python train.py --encoder_arch="swin" --model="contrastive image-text model" --dataset="photos with spoken descriptions (Open Images, Localized Narratives)" --train_examples=50862 --image_size=64 --crop_scale_min=0.5 --horizontal_flip=true --tokenizer="word" --vocab_size=4585 --loss="sigmoid" --embed_dim=256 --encoder_norm="layernorm" --encoder_norm_position="pre" --encoder_activation="swiglu" --encoder_mlp_ratio=2 --encoder_head_dim=64 --encoder_fused_qkv=false --encoder_bias="none" --encoder_qk_norm=false --encoder_parallel_block=false --encoder_dropout=0.1 --encoder_inner_norm=false --encoder_patch_size=[4, 4] --encoder_conv_stem=false --encoder_depths=[3, 3, 3] --encoder_widths=[64, 128, 256] --text_encoder_causal=true --text_encoder_width=192 --text_encoder_layers=7 --text_encoder_norm="layernorm" --text_encoder_norm_position="pre" --text_encoder_activation="gelu" --text_encoder_mlp_ratio=6 --text_encoder_head_dim=64 --text_encoder_fused_qkv=true --text_encoder_bias="all" --text_encoder_qk_norm=false --text_encoder_parallel_block=false --text_encoder_inner_norm=false --text_encoder_drop_path=0.15 --text_encoder_positions="learned" --init="trunc_normal_002" --residual_init="zero_last" --optimizer="muon" --muon_scale="original" --lr=0.0086 --momentum=0.95 --nesterov=false --orthogonalizer="newton_schulz_5" --adamw_lr_other_params=0.0014 --grad_clip=1.0 --gradient_centralization=true --l1_shrink=0.01 --steps=6000 --batch_size=512 --epochs=60.4 --lr_schedule="cosine" --final_lr_fraction=0.01 --warmup_steps=120 --weight_decay=0.07 --adamw_weight_decay_other_params=0
Rows from block 5 of the image encoder of a small contrastive image-text model, named by matrix and row number. Rows with one number belong to one neuron. Each number is 128 + 24 x the weight over its row's rms, rounded and kept within 0 to 255. All counts start at 0. Numbers have three digits each.
After each neuron's rows are labels from the 100 images, of 14848, where the neuron reaches its largest size: "strongest on" is what is common among them. Only what is clearly more common there than usual is listed. The data: photos with spoken descriptions (Open Images, Localized Narratives).
# gate: MLP gate (encoder.blocks.5.mlp.gate.weight, 256x128), inputs 0-63
# fc1: MLP up (encoder.blocks.5.mlp.fc1.weight, 256x128), inputs 0-63
# fc2: MLP down (encoder.blocks.5.mlp.fc2.weight, 128x256, transposed), outputs 0-63

gate.120:128143111132145127166098130129143124096128136145126138122160120133179197125127106126128128065111125130134176128116135147145134147098123127057119089130128135145127118074121110091122134072153124
fc1.120:121128127126156137131143141131100128127135129127129084131133193126143160165053224129130131153131094132133078099170128130123110128121122162125129145129113133124134096168136128112120128143116120
fc2.120:135152110213131136109125128127142128128129116127137136128128147128141128142128078128150157117117131081133153126128065138123141129128125124129128139137125193128126125060127099128143128117169132
strongest on: text has "grass"

gate.252:104156120128128173122178133119175157132124116117150153125128120107099156128118137151219106129098144121123125111133130156161111164138144065128138102121150104116128126112144108126106122132146136
fc1.252:160118149041122128129129124136103157130166141141121066129126117128104110174142155099102140125124132132134117132168101133125129132032123127109130142162133127128121134104094153128130114140122130
fc2.252:124129120119134138089130127117093107116131106123175074097131130100194082127114062141132128085091121137159128161140130109120137130126128130121117123130143121136147120098148121127110189128130128
strongest on: text has "grass"; text has "trees"; text has "sky"; text has "road"

gate.221:068129119128124151134132130122202112127094114103116119127133118129127141138084134134126115193121142140139138181113118150122126072129110123128124156125182139147112107128129126145104127108121161
fc1.221:138110118129144126077133129161129137161103112145154099161131117116137076174156087127154131121181082122128124135151121117115188130125114169125161108128068149091156149111136142155119130125138132
fc2.221:145135112137128158128153107170127092128128126166179125115121131125189128122124135123125127101128125128071117137101107112140139130163123124149110133108137112135136106118162123129130158121109133
strongest on: text has "grass"; text has "people"; text has "ground"

gate.31:074119076128126117129156112127087123095124154155146129156059162154128124130125133136133145120077105153106131127072162118128132146075125123157125128126138101133144107099120157112118142076133181
fc1.31:131119146132128092191129128138120134126128130146127129137113196121113211128114128122113133115110125120178126142111116171128080139137158132129083089092146121085127127132143127060144070127148126
fc2.31:102117127141129128152135141139129122128123130192129114142120127126126127125072145140116153124098128145128125125147125088120079129154154125126129128124121080083128129185158144103086151151166120
strongest on: text has "water"

gate.13:149151096141100125128097114130114127094097122110149115128116149117127128135127045144118140133137108142147144103167127153127122119150100149136117141134130141111129113128149128149127075129178124
fc1.13:128128115114149131132128127113127129126075123112154177136132160137130111115111129135126128121088118127119144160138117123148128089126161142081109136044129132117137128069119129151145158119128172
fc2.13:115144121129134117127131111124141118140127195075129131135127109113130155185128128132178133119128132125128106132120127128127171130114179129077103123134116083105129126127110076142128161125135168
strongest on: text has "trees"; text has "sky"; text has "grass"; text has "plants"

gate.9:121146138122124123185080127109094154114127103136127120126140134142141155128126115091127127128134140176150168150132127153134134121141111148131085116138132128135116127123102091202128103131148096
fc1.9:113127128084130144127128122143092116142125129136108124134117135128129131123172125129137116165109204129115124124148137156162141186101137035127156128121127093119143154122109133139128109193125142
fc2.9:122094114166128146116134128121174140128128125093132140133138089117187073128136121130129128074147126116126146042122145112159129081151128148135161130126146127128108097098118125142129163095108135
strongest on: text has "trees"; text has "sky"; text has "plants"

gate.199:134128086129125135149123124131128128087078122124126105074130110123164134144125102085140133129131109129118139145174082133147119123160125096157122131124172149140123095111133140183119129109143103
fc1.199:128108096116129132128106128151109130129164127217144154057114127128131196124070145149134107126127145137126127078167162084156135116165132131150130132131115161085121130126113116107090146102118124
fc2.199:150105155140131130129131127124127173120128147140131128086123109143147071119131079130116149127146126109189138148130127106121127073119128128065132128134115115128126216116129148127154072129145128
strongest on: text has "food"

gate.209:128077109086125131132189123150122111103126190209092131127132144129129156128129100139156129132125120075117141138102122138119139124135141179152127153135132074092120104108130104141123117132079104
fc1.209:137125126128125059128125143132104134177148128151133128106139122132159112101122151118145128129156124121150127154145178079089120132085104141183127162128124108122174139155128069117138115126178128
fc2.209:124107121131103119076136128131144087119129128149145129136113141128124119172137145121082098130128120105108102109108128133078118138162110130148130085148155134126119142141102151119073126118158143
strongest on: text has "sky"; text has "buildings"

gate.128:138140101141152094130133128146128155131109128192126117143094174128127127227128126131135165149110135125127129087145111150132121109126132140143126128117125095121153141101109085113119110109163144
fc1.128:132128131125129096130127126111134128137120206128125134122158146121106148077132129133083132131128142134135127132125084146126090130128097123175086127121131122113130137125096126132126098124128146
fc2.128:131128125129122132102136128122173079128121110129165128145094136152128133184117084130120137107133133136134124080135140127132125165111077125126136126128099127092088129134128140115130130125136143
strongest on: text has "trees"; text has "sky"; text has "grass"; text has "plants"

gate.118:080075129092128129173143129124127165157196153137152136133136128124127160124120119128124115135053125151147129122167148134121106163095143136122103083099128104124115117138117122138131140115177189
fc1.118:122048124126115132079126114131122133119135082122163134128127126136129105106164108137144057125100090125139116121132185128096129121116120179137142122076131127105168127153130152106128111125127121
fc2.118:092140130117113128117127128122128127129129141133124125129128143090129133128131140106079137129136029130082127147144136128167148142111164125152129127160188131170132128133127131100057142117147147
strongest on: text has "trees"; text has "sky"; text has "water"; text has "buildings"

gate.233:063184128110111139128137123126133139127131199096111141148123134144130128103140097133149127120155136132092133130092126135146131139132117129144127115088084151107077091130151117182128133135137128
fc1.233:097072115143054155128153102130135129123146088119178128144129104134149116131115160102121151136104107140140110122132097135129137151128134144114125132119099111128190128127129147101128129125201126
fc2.233:146137137151129156124101122178113067129146085213145128120131124129122174157084206148171109128147128131133113117125109138132125198117139194135128098134128111129127132127112129102123106125126129
strongest on: text has "sky"

gate.70:097177135113147139169148164094148141079152155125130111120067160148135113183117139125085036082139128135125117098130167093126128189144122127149190122136102135115131128126123150101133131134074097
fc1.70:092162081121128136148104103127123125128098147136128052130147118129172124132135142156133105129124113203150122133106140120119128115143108127139126126129122122087194128128131089129129158133132135
fc2.70:122150106121049139199127160129137128128166240150124118133084152156122121166128129121119135157121129140130123104125125103100129127129129143125107142124121123129159152127127135092127156117198140
strongest on: text has "woman"

gate.137:160139141128140119097138129138134102102143107126121113165111130129112127122209119142117163126111144188112128147165131160133120130131128124153176093171146194075107123123114125130078127136114123
fc1.137:152138126122074120137178130119110159129123124132119122112103125129127121092121090138183137114127117126112116128129154122171159157102197134150031160126207101144130129165135128169179128129117124
fc2.137:115126115132128133149129131160123132124117128124129129110130128128128110133129110187090132132123158128128126146156128152133138074141124123128139126116118126128117120129128125093094134156179136
strongest on: text has "trees"; text has "sky"

gate.231:095134076152120123157134130136129128100136110134177126136102123154141098128143113128149129127071165132128118154124174150118121134169127132133068076117179125153127123139139079133126128127130119
fc1.231:122128155104131168129110100127147120128128133090136128130119121138123221128131123106128127106134122126120128091122122139168127126112130079118160125115148092125148180150130119133117140119128139
fc2.231:128169129102125121141132129124132155144099139126145119146151106132176124138130128120124104136144126095093150103127142122090126098130088124078124115142141128120129129149144128138172128143128200
strongest on: text has "trees"; text has "sky"; text has "grass"

gate.162:105104125103106128139107114141127154109127169130151127081130126123106121112136164105155136157115134115120107121118051152124159103134103174151125110128139110090170129127127155135137127190106133
fc1.162:166143169063143124088125133147126128103130111126136128133100102123122129129117130119113080126139109131131118197129124128125151118174127095124127128126160111115134135091128184114145127116132134
fc2.162:126214130122125128156126131129094128141141128133125133132110154079128160128132092143125128127136127136112134061144136128132070156079102140137128145126171135128140148124124131117111152148060125
strongest on: text has "wall"; text has "standing"; text has "sitting"; text has "holding"

gate.89:125133165127119124127146179127124117128141130133107130130112101128106127137141130128139087158104145134132168096116127128114114139111127110112074106136144128051144144089128131119132127131136112
fc1.89:150107127123125124128127127125127144098128123128121158132164122144132129107127091118121138080139126127154147115155141203125139130119129118196174188127122153171099129124137120132108137070121093
fc2.89:150126085165137115150094126126130128161132099119120134170123127128129123160128134129059127124135131121129101119118118121133117124128108128085168114128093130127105126145152171139115125134104112
strongest on: text has "water"

gate.100:132092099129160063130130130128146095128143144128203088142147101130158108144131115118093103137095135101106184129112133149146131098140135127129155128135149126116168152151131128130121101170110128
fc1.100:127141155124119158148125108123154132103127123158120159117106123127132164124142125125152131129130101123107060058113134129131146215100129129123129116129120122123124114128132120111128150124120128
fc2.100:132129139132126167080120122177126128127131117146127128122127124115114177143171091153121130141136161128126086117127123122194127106107146111140128130128129155109113088105126130129130129130131123
strongest on: text has "flowers"

gate.189:135132134121133088102133112114126172135120148140158131133127112120126114102145189133110109130054093106123165185136122128142114128128122121128085105116130127143134151149110152125132126133128161
fc1.189:157161129127131140127150109147102131123108162123128145127140122119144057130142157100128126055167135127125127128117138127171130137156139069128139126150132138102133149093108151113156110172152128
fc2.189:191121132160128128131123127132110099140145116128118108157134101122152136128097132145120129128134127129130137079129125117116131129150124138183122098098125119178132126123145136118130128129101129
strongest on: text has "table"

gate.12:099126128116129154141138159101127128124155156111147076126117122171120118140144126147121133139140102182142123129113171146127161127125120086132136148151074114092131127129128141167119122111089134
fc1.12:147152117092120138181133153134151127124095132125069064125109141142128045163131125190138136109127129144128119127145145120097128177128146146107165133137033114125114127131128127107130108107125120
fc2.12:127108129107089127122133095083107126147120180160167127143108186086125211140132128110126132122128099127111130128123128129137111122086167122165124132133125135090129120065135174128132118128129087
strongest on: text has "woman"; text has "man"; text has "wearing"; text has "smiling"

gate.184:090139157134127107088113134162135157128080137128109105131149082120134107126128143132111108128124143142171104133145108111089128127181128119128123091163114128124128107127127128101126135097181143
fc1.184:133133135123095168135128096125130111141119089146098123152146157129114138129112127171168165106120154104181130129144123127130137098131143086130127122131137107150118125085133123139159136118128135
fc2.184:139122131130135108122127128133124128128132121125119129129132135132000125129114115113170126129133129072107127132124154136127164124128098130129140108119126124136127123127070127136107171117128141
strongest on: text has "holding"

gate.69:146128138157139130124112128131166127127128151121104118106144067133167076117107140167140134131165102150132118140133130126142132125131125128178153049129116151034134121134125136171128126115132127
fc1.69:108128115128126122098130129139123126129104174158116164118102124153151136149131191070157222128136128122126117127107130127146128132112082152072126125125128112124141129119094121108165128102114125
fc2.69:105138133127124131126148132129123138108127134127133128128127095135124191128172086126137101128185195123121159128129112128153128128068113135121052165128122055143139143102163149113131090109089122
strongest on: text has "table"; text has "sitting"

gate.156:157129087137123123082125115116140145136122081125134094128135115114132114135130087151135151125114186126148141178148125125118117099108119143102102128100104131208127126091137128129129127133123178
fc1.156:153129064127133051125129128127132133117121125158076117130130082108114130139126151145189128107112184136126136110106153123089116162131112127107153128122141146146152121107124178125187179129072127
fc2.156:137130147127142180063154230131123127100125124146076124092127203123090142144129135130128129122104129129080112184134126077151128128129124120138128107130130129150124136128103122127097124125136082
strongest on: text has "building"

gate.193:145160117107145080068129110128128128135164156145111121108132197129106129174147128117113128133109099141135088139153151117077172152116147150131129139127082112119205135124082126060128083125121086
fc1.193:121130132134173121116166120129152163131132082138091138129111115096138121091126120147129113120125121112125133124099120128118127125102070129237202098101155141088112102159126181127133134130153170
fc2.193:127237156133130120139143130112133117129138133116088108163126126089113124097147187114115074126198128167120130127114101163118168129132127132076123117128138129137114130149133151122120075110147136
strongest on: text has "man"; text has "smiling"; text has "woman"