config = dict(
    encoder_arch='swin',
    model='contrastive image-text model',
    dataset='photos with spoken descriptions (Open Images, Localized Narratives)',
    train_examples=50862,
    image_size=64,
    crop_scale_min=0.5,
    horizontal_flip=True,
    tokenizer='word',
    vocab_size=4585,
    loss='sigmoid',
    embed_dim=256,
    encoder_norm='layernorm',
    encoder_norm_position='pre',
    encoder_activation='swiglu',
    encoder_mlp_ratio=2,
    encoder_head_dim=64,
    encoder_fused_qkv=False,
    encoder_bias='none',
    encoder_qk_norm=False,
    encoder_parallel_block=False,
    encoder_dropout=0.1,
    encoder_inner_norm=False,
    encoder_patch_size=[4, 4],
    encoder_conv_stem=False,
    encoder_depths=[3, 3, 3],
    encoder_widths=[64, 128, 256],
    text_encoder_causal=True,
    text_encoder_width=192,
    text_encoder_layers=7,
    text_encoder_norm='layernorm',
    text_encoder_norm_position='pre',
    text_encoder_activation='gelu',
    text_encoder_mlp_ratio=6,
    text_encoder_head_dim=64,
    text_encoder_fused_qkv=True,
    text_encoder_bias='all',
    text_encoder_qk_norm=False,
    text_encoder_parallel_block=False,
    text_encoder_inner_norm=False,
    text_encoder_drop_path=0.15,
    text_encoder_positions='learned',
    init='trunc_normal_002',
    residual_init='zero_last',
    optimizer='muon',
    muon_scale='original',
    lr=0.0086,
    momentum=0.95,
    nesterov=False,
    orthogonalizer='newton_schulz_5',
    adamw_lr_other_params=0.0014,
    grad_clip=1.0,
    gradient_centralization=True,
    l1_shrink=0.01,
    steps=6000,
    batch_size=512,
    epochs=60.4,
    lr_schedule='cosine',
    final_lr_fraction=0.01,
    warmup_steps=120,
    weight_decay=0.07,
    adamw_weight_decay_other_params=0,
)
Rows from block 5 of the image encoder of a small contrastive image-text model, named by matrix and row number. Rows with one number belong to one neuron. Each number is 128 + 32 x the weight over its row's rms, rounded and kept within 0 to 255. All counts start at 0. Numbers have three digits each.
After each neuron's rows are labels from the 100 images, of 14848, where the neuron reaches its largest size: "responds to" is what is common among them. Only what is clearly more common there than usual is listed. The data: photos with spoken descriptions (Open Images, Localized Narratives).
# gate: MLP gate (encoder.blocks.5.mlp.gate.weight, 256x128), inputs 0-63
# fc1: MLP up (encoder.blocks.5.mlp.fc1.weight, 256x128), inputs 0-63
# fc2: MLP down (encoder.blocks.5.mlp.fc2.weight, 128x256, transposed), outputs 0-63

gate.214:139159120152137126125128130128194059140057154131106116087127127124133206122124112089120146132131128128144135081130134128208122060126124046044132131052132155122128139130149127158083138104176128
fc1.214:143109124087101123078119129122128178132156127129132128168131130104153085128074163000133167126127156135127095116130122086129134144106132125137082163110152195145088152128139110038153107171135085
fc2.214:188131125130129137127120147105117120157142130103114143046132149236114128153132153125124193114158192125193123128013123158081080128143125133139105122122066121135118159120127128128132127114090128
responds to: text has "trees"; text has "sky"; text has "grass"

gate.39:124108125144038168143100128166131129119128151115138128167196152135012129121126126145136156126130134128122137093060079137193136099115103157140128111098077224125119073179091177135140127123142084
fc1.39:047073154116123128184121100127128124145130143136123116220133142130122131119132121128073107119150086134125164137131137188170158118073125092105103138140082128120158127158174119044136132181133102
fc2.39:093138119124125133242145127129207079171129083131146108137142111147072050126118157123127142161024151127142127127125138153128123138080094135114136126128128124127111122160135144039130174148188126
responds to: text has "road"

gate.38:075139124115128211123130128157139128116154111094090098157106084106132169099128126165169104142167105198175113127162123133219075156119107101165127135129170128064111121103145184123124109128127128
fc1.38:117120147152168124144115139122103128110128166133106182136128120124193129143093128131101128137123116155059210209116168128147196095132129057133137137128129137161135101165127238128193191083115108
fc2.38:111140203120122134122101146127141140076128118112129079173128133128073124151137182126130060136123175119080104104111105128171084113128130128008110188128180064116143161138138075129088134104122137
responds to: text has "wearing"

gate.154:143142126011087144079111106139127090156137234128131019122095139145121159119119041169128088128124093133104164154139212185141141112125138138113210128152084116126129133156131142137124109121095104
fc1.154:126123128144128129141130122131204171123121109075127162132125106111128174204120169119111130076121115130128086128117018127133129101141112125101116173114244161126143129101098122112168131134128123
fc2.154:141135166147128127095127129119130124148154129119102113161102189127122129099127127128134129105115124128128133109114143128127215135151122137119134153111020129138171148187137129128128157123116131
responds to: text has "black"; text has "white"

gate.108:114162128023109171113141127139124107123219181086131117128132199128132122128128196101094135104161111081093098168128127179244129127143126153136095148092129134102126075136117159160111122137127137
fc1.108:118151080073064147144136124115129185128143205131113123128135121130127108172123101080130129128126180121163124116128109128105186128205117108126079129063109163154129126054045137120116096128123186
fc2.108:127125122066053098131123120109132127136118054095140124151176152161151150130129121163131075111133126131125139092201141133158121115143126127178150095238108129118112138121105131138160099111142114
responds to: text has "wearing"

gate.142:128140095162085105164131139128130125090183111160129077125142119138096148000143114128107190116103129194128111127170141126162117157124190153061146114136222094122110142082141122117121130128129107
fc1.142:137126123174089121131182151148129116127171111131150125139012179127126119131136126203128128073118169115113131128152118118175135159152129127151130092113190139109078066141100091132052165131089124
fc2.142:125100133131128133127128163138120125117130162129153079138118184122135120012119129124110159120128121144124129128127123127205126057118161089131105171130196092104140139093120172127116129144131128
responds to: text has "trees"; text has "sky"

gate.161:127100128142167117182132135129147129128082115157129189120126119103129186151141076210122180132118127133136091129159140104127143057087151140057125128128206138120049019035146087189109137099130122
fc1.161:126131128131151117127119129155100107158111216181108141085119130134127129103129125127126181143142080058121127177124118127143106127131098083048137111052123118093097195223149163182125122128139110
fc2.161:128129082065112102255130124117130135128186114092127171126166129121135146134103084115135138128208128148065143115142148110106111135143137162110033119125229139188155083117121018129139160116131125
responds to: text has "trees"

gate.164:139114077149228105119125128126119148154023145141119030150197147093194168129101079136135133096128133132093126120138129161123128110151110135137121136133124142124163075128120129156171154133128083
fc1.164:124187160120114129122130121118122134136093120126116153175129124083141246021154112133152205123135155133115134126141095125177128122106102160090129124081062053108088147138119113088105132165174123
fc2.164:144190130103088128128164128148145128085116141083150114140128063149187128112126133027074130128128131116132130174130129140175140048113039114127135128164183146202105145078103122126131119114118128
responds to: text has "trees"; text has "grass"; text has "plants"

gate.49:105102100100122112183136113062096109127193156159148070091128081169171132050163129071134123124155120127166096152129150098117107127121140099119145080116128152038112142127133138126199102120090083
fc1.49:116137047119133107137117097103127125128178166121073133110159103128124126100165178114141152105126179137124119057128121106128118122096135128119139142139139130166136121194189111152174127129107114
fc2.49:127050129115123172139121054131082148126148121127072134133122125089128136108124121163128132120140091117152138171133146208187128126129124255128168118126142128172128127125107076180132135144121130
responds to: text has "wearing"

gate.80:157112081048102060045117132155141141051159128155129124129151073129165133150117136133130127126114165092148143137167134084131128124081140100128086126171131128090075136142148217156150122116101125
fc1.80:128131157011108114098160114150087131126133105152128145145123176169122113100129164146137109116146042165130136125153126122128128132134114177126137123132129173032178161139123132153145119140109158
fc2.80:093094130143141114167116138137173127129129156187148141127123105163136204125074129153135133120103059126130128126210102127173000114153107114202069196127184073110120079162184108136122128127098139
responds to: text has "standing"; text has "holding"; text has "woman"

gate.92:142130125137030093162184127129122118119080136164106214167164129130143130132128132141106190130085129147054051092055110136138157127107156142159129124163172129147109127066131105127143127137147163
fc1.92:103119099120110127108104141133137168141131139089146128136144134136138164060041136127145124144155143166153115089084122102098147142121152161127192130117094120098125042096093158194146192134123150
fc2.92:146113119160128144101130129201117129119177093127128172094116121108140053152155188145128128128129138128038131159081049111128075120127149121125165131089165129131128099144111129157055134087110189
responds to: text has "sky"; text has "trees"; text has "grass"; text has "bottom"

gate.81:119070126096104130133134111058100123112123106089122224179189131138130144174130197129166174143137142132079129127133060117179112154115115121142072068184148094128133128099099149049156095137130133
fc1.81:140132126130184140128131132107127134156139149111080073091146121130112138136113078131121128139092091119129146120137179153124131128158078114120161128138024196079105128188134170107137127134115190
fc2.81:106147123114156074146123123155216145139104097129092199146131128155126053116121252166063107127141095085125127117129163150129129171127138139124130124128128128105130084133127139152108106147079131
responds to: text has "trees"; text has "plants"

gate.153:118137109075129181158143138128151132128114149105153027138121166102193138191132133107113128135160101165127089124045153061121192134155164138135034122134117133118180023090086104124168206099126128
fc1.153:122185139112117128132123115123099146129172173213086000157136145122135075139135138095046140054128128202117079107139133124129126127185133145166160137150127130143138170126114137132121148078145104
fc2.153:089127152114108136254146132105136150113133129163148127091135255141121155130118120164093142148146093127178129135127128124129119129104168132124127128199133119060135128119143129086125120111165116
responds to: text has "wearing"; text has "woman"

gate.109:078088132124136117162164196151149139118129125113149048145129126000086146132131141165107120132122134185144123151182140147187223066121126132158126123136152127114120129130134128154113088129160119
fc1.109:127119147131101195093048130133122116126129116128076127064133106128108098127170136048129127129160128117128165085126134112077147129114069243128111129123093162137083170163126130179169125153128141
fc2.109:147164070172164127174127128151140103160128104116132123153138127142137101093129126124094155144118119136165130124078057080116130139141126130122122102116081183148130162213158209023128180101070174
responds to: text has "trees"; text has "sky"; text has "road"; text has "grass"

gate.85:123128128103132131116166130131091134119163122144019073112124170096123135181127128127133128120107129178079123085128133114124154129127116058091099130130127128177108154126164128069200151128129134
fc1.85:094123133118078153138125067099128139240115117114187174121126097093127120116090148126126146118154108075158113134170099071132141139110191135128076144060080122146148229070145173146169136112070127
fc2.85:050144158124132148044111128124085017128130126131185084146132122135128122137129138127195118123139136104128128125139124095148152128127100152096153126130244107129113123206130135141072116153093126
responds to: text has "sky"; text has "trees"; text has "clouds"

gate.127:131127068127123086123206133135042121107124182128204154114079108121199116180195115132126092140108125113085118091161113128135131129132111114132109155138124146143144127124152116082113128140255124
fc1.127:180131145124123128107153133123130079137121116127129128009189133148165159129127104135092185094129152130074124120122129205109132127091132118184115108178130153125219125124109113124157141140199182
fc2.127:132128162072119114087238128120186129132128177129130133115132127153136134127175110114073153126128132123129046127148120120127162116034027087111106158150141118084128165137077116125119125157158134
responds to: text has "trees"; text has "sky"; text has "road"