Weights of a small contrastive image-text model.
Model: encoder activation swiglu, text encoder width 192.
Training: muon at rate 0.0086, 6000 steps, batches of 512.
Data: 50862 training examples, 60.4 epochs.
Rows from block 5 of the image encoder of a small contrastive image-text model, named by matrix and row number. Rows with one number belong to one neuron. Each number is 200 + 30 x the weight over its row's rms, rounded and kept within 0 to 999. All counts start at 0. After the name is the row's rms in percent of the matrix's.
After each neuron's rows are labels from the 100 images, of 14848, where the neuron reaches its largest size: "strongest on" is what is common among them. Only what is clearly more common there than usual is listed. The data: photos with spoken descriptions (Open Images, Localized Narratives).
# gate: MLP gate (encoder.blocks.5.mlp.gate.weight, 256x128), inputs 0-63
# fc1: MLP up (encoder.blocks.5.mlp.fc1.weight, 256x128), inputs 0-63
# fc2: MLP down (encoder.blocks.5.mlp.fc2.weight, 128x256, transposed), outputs 0-63

gate.143,141,209,189,193,203,178,212,195,213,189,224,208,210,201,193,196,210,194,181,205,237,194,200,186,206,318,210,194,199,226,206,199,203,225,179,199,197,202,184,200,231,257,157,199,155,108,218,197,201,200,175,203,151,214,198,189,205,243,182,231,201,240,122,215,204
fc1.143,143,200,191,198,205,186,206,200,261,214,211,220,186,205,257,223,190,194,200,156,251,153,200,204,203,193,188,188,161,209,270,211,196,200,177,203,139,175,260,230,192,204,179,210,222,195,198,227,120,199,229,215,174,237,196,239,181,224,192,211,112,209,153,225,199
fc2.143,164,198,181,201,198,181,224,132,208,208,152,206,200,220,211,231,211,173,215,200,200,183,199,201,184,195,228,207,215,201,198,193,200,175,210,196,191,26,199,200,188,175,212,212,221,207,211,201,220,199,210,211,200,212,199,184,248,173,184,199,275,183,199,207,207
strongest on: text has "sky"; text has "trees"; text has "road"; text has "buildings"

gate.226,150,237,210,191,200,216,160,200,161,204,146,181,177,208,193,290,199,199,192,199,199,193,233,201,212,160,152,198,260,228,214,210,223,232,209,169,223,202,219,200,189,226,246,214,167,190,196,204,209,197,216,210,146,265,221,202,205,200,156,200,233,216,174,148,213
fc1.226,139,168,203,286,215,216,234,257,190,167,187,234,207,207,199,234,176,185,200,190,216,177,143,179,200,265,228,219,243,185,201,181,205,207,204,200,135,188,145,205,201,199,264,170,202,196,212,211,163,151,167,214,232,262,154,202,177,183,202,210,242,202,230,249,194
fc2.226,137,230,168,182,200,234,185,192,154,266,202,201,198,206,203,150,187,191,200,257,201,207,163,197,201,133,199,212,202,171,201,277,236,165,198,175,188,215,161,200,200,197,210,265,200,181,217,185,179,199,213,205,224,234,185,172,204,253,193,205,138,164,145,220,183
strongest on: text has "white"; text has "black"

gate.20,150,169,177,217,197,143,200,197,257,164,198,205,200,189,207,246,267,210,206,200,209,184,222,176,241,242,192,211,256,220,191,245,149,257,205,193,183,204,197,197,205,211,202,282,158,223,226,200,211,197,175,170,115,225,182,168,192,201,148,206,210,218,180,178,214
fc1.20,145,210,221,190,178,225,202,200,200,200,245,208,198,212,227,200,200,244,93,220,162,214,196,191,170,224,201,185,230,257,202,220,200,233,196,215,244,195,197,196,199,173,117,159,207,201,184,200,189,204,265,192,205,227,203,247,196,209,197,199,199,201,137,199,180
fc2.20,165,206,256,197,85,182,200,316,208,231,202,250,186,185,193,268,276,209,198,199,200,188,191,196,205,200,187,200,199,212,172,202,195,199,277,203,200,205,200,147,204,173,177,208,213,193,205,203,123,203,195,256,265,237,217,200,174,189,178,184,204,199,199,157,243
strongest on: text has "sky"; text has "buildings"

gate.37,123,231,199,201,166,156,191,198,193,199,188,196,220,213,279,122,202,171,225,183,157,189,199,174,202,199,237,178,232,199,193,208,159,205,199,252,213,246,241,201,203,160,223,201,174,158,187,191,197,203,198,215,227,211,195,201,197,261,201,218,225,203,244,192,204
fc1.37,124,220,233,165,190,197,268,203,202,234,170,162,232,204,248,234,202,205,185,215,167,194,160,200,246,208,154,135,195,182,296,235,203,196,208,222,203,196,194,202,200,175,210,161,144,146,173,194,155,193,203,164,201,231,192,183,213,240,201,152,213,242,238,196,212
fc2.37,127,194,200,210,199,200,204,192,204,202,195,144,224,202,186,182,257,198,150,200,131,200,201,203,189,179,165,202,210,220,209,200,184,210,189,143,205,297,262,171,199,232,206,206,192,207,202,183,200,228,206,201,150,183,204,200,136,211,161,196,183,213,203,134,192
strongest on: text has "white"; text has "black"

gate.64,143,224,187,160,200,209,136,201,162,223,200,203,188,208,200,285,212,177,215,199,246,227,127,202,200,159,187,213,196,206,186,166,225,216,210,172,143,208,185,205,236,201,149,209,197,204,215,159,231,154,255,199,190,239,195,106,199,199,194,177,211,199,167,278,175
fc1.64,132,179,195,203,223,182,128,192,253,201,245,196,193,191,214,254,168,211,217,209,247,186,230,230,205,244,181,200,191,215,179,127,188,202,183,194,203,155,223,213,200,270,194,195,209,183,144,111,184,203,211,209,225,197,211,240,140,253,203,200,179,184,200,214,202
fc2.64,136,224,177,233,225,201,199,200,180,198,194,201,195,199,200,204,149,199,181,208,263,191,153,226,248,191,218,56,155,175,208,199,194,204,197,203,204,160,245,188,260,210,218,152,200,223,165,306,187,276,194,192,198,201,198,201,201,141,212,202,208,211,202,198,196
strongest on: text has "sky"; text has "trees"; text has "clouds"; text has "water"

gate.43,156,200,145,195,205,198,95,167,199,233,169,184,185,134,210,287,206,213,218,231,261,205,226,150,200,213,181,200,193,199,166,182,185,127,249,169,176,170,214,231,255,256,170,212,235,181,200,213,214,114,199,206,190,228,209,236,209,198,210,189,222,183,203,218,200
fc1.43,146,198,228,181,201,193,165,210,214,208,203,174,184,194,191,261,192,217,230,200,214,218,176,179,219,126,143,211,143,192,153,156,177,164,203,202,202,208,223,248,211,232,217,259,197,219,207,193,180,191,200,204,212,274,197,276,144,159,268,136,197,206,205,192,163
fc2.43,156,191,214,249,208,200,207,317,199,202,209,210,216,202,194,200,197,146,218,217,182,204,207,200,266,199,175,175,202,134,214,199,183,200,124,200,179,206,193,267,227,215,199,188,199,195,207,238,196,180,201,194,218,185,162,147,192,185,171,212,195,200,202,171,152
strongest on: text has "sky"; text has "trees"; text has "clouds"

gate.192,166,214,216,210,139,201,181,202,239,218,224,207,120,188,191,238,209,157,115,182,172,194,200,211,206,166,202,123,189,201,234,190,189,201,198,202,167,201,177,264,212,220,136,223,161,192,189,199,242,179,250,204,217,197,199,252,189,246,303,182,175,195,249,174,196
fc1.192,152,204,232,176,182,192,178,178,275,237,201,207,201,141,253,206,228,188,192,216,218,164,186,204,207,295,206,163,173,177,214,209,156,191,223,206,192,158,192,209,215,192,126,219,196,144,276,248,207,196,257,182,206,197,208,114,210,221,234,264,148,200,203,188,277
fc2.192,160,201,159,202,188,195,246,196,203,242,200,180,206,200,201,187,131,200,160,244,183,196,150,197,299,155,203,189,200,210,218,199,187,200,200,169,189,199,199,169,204,202,199,196,195,228,200,257,198,207,200,208,182,209,203,207,227,201,224,204,152,199,201,204,204
strongest on: text has "sky"; text has "trees"; text has "clouds"; text has "water"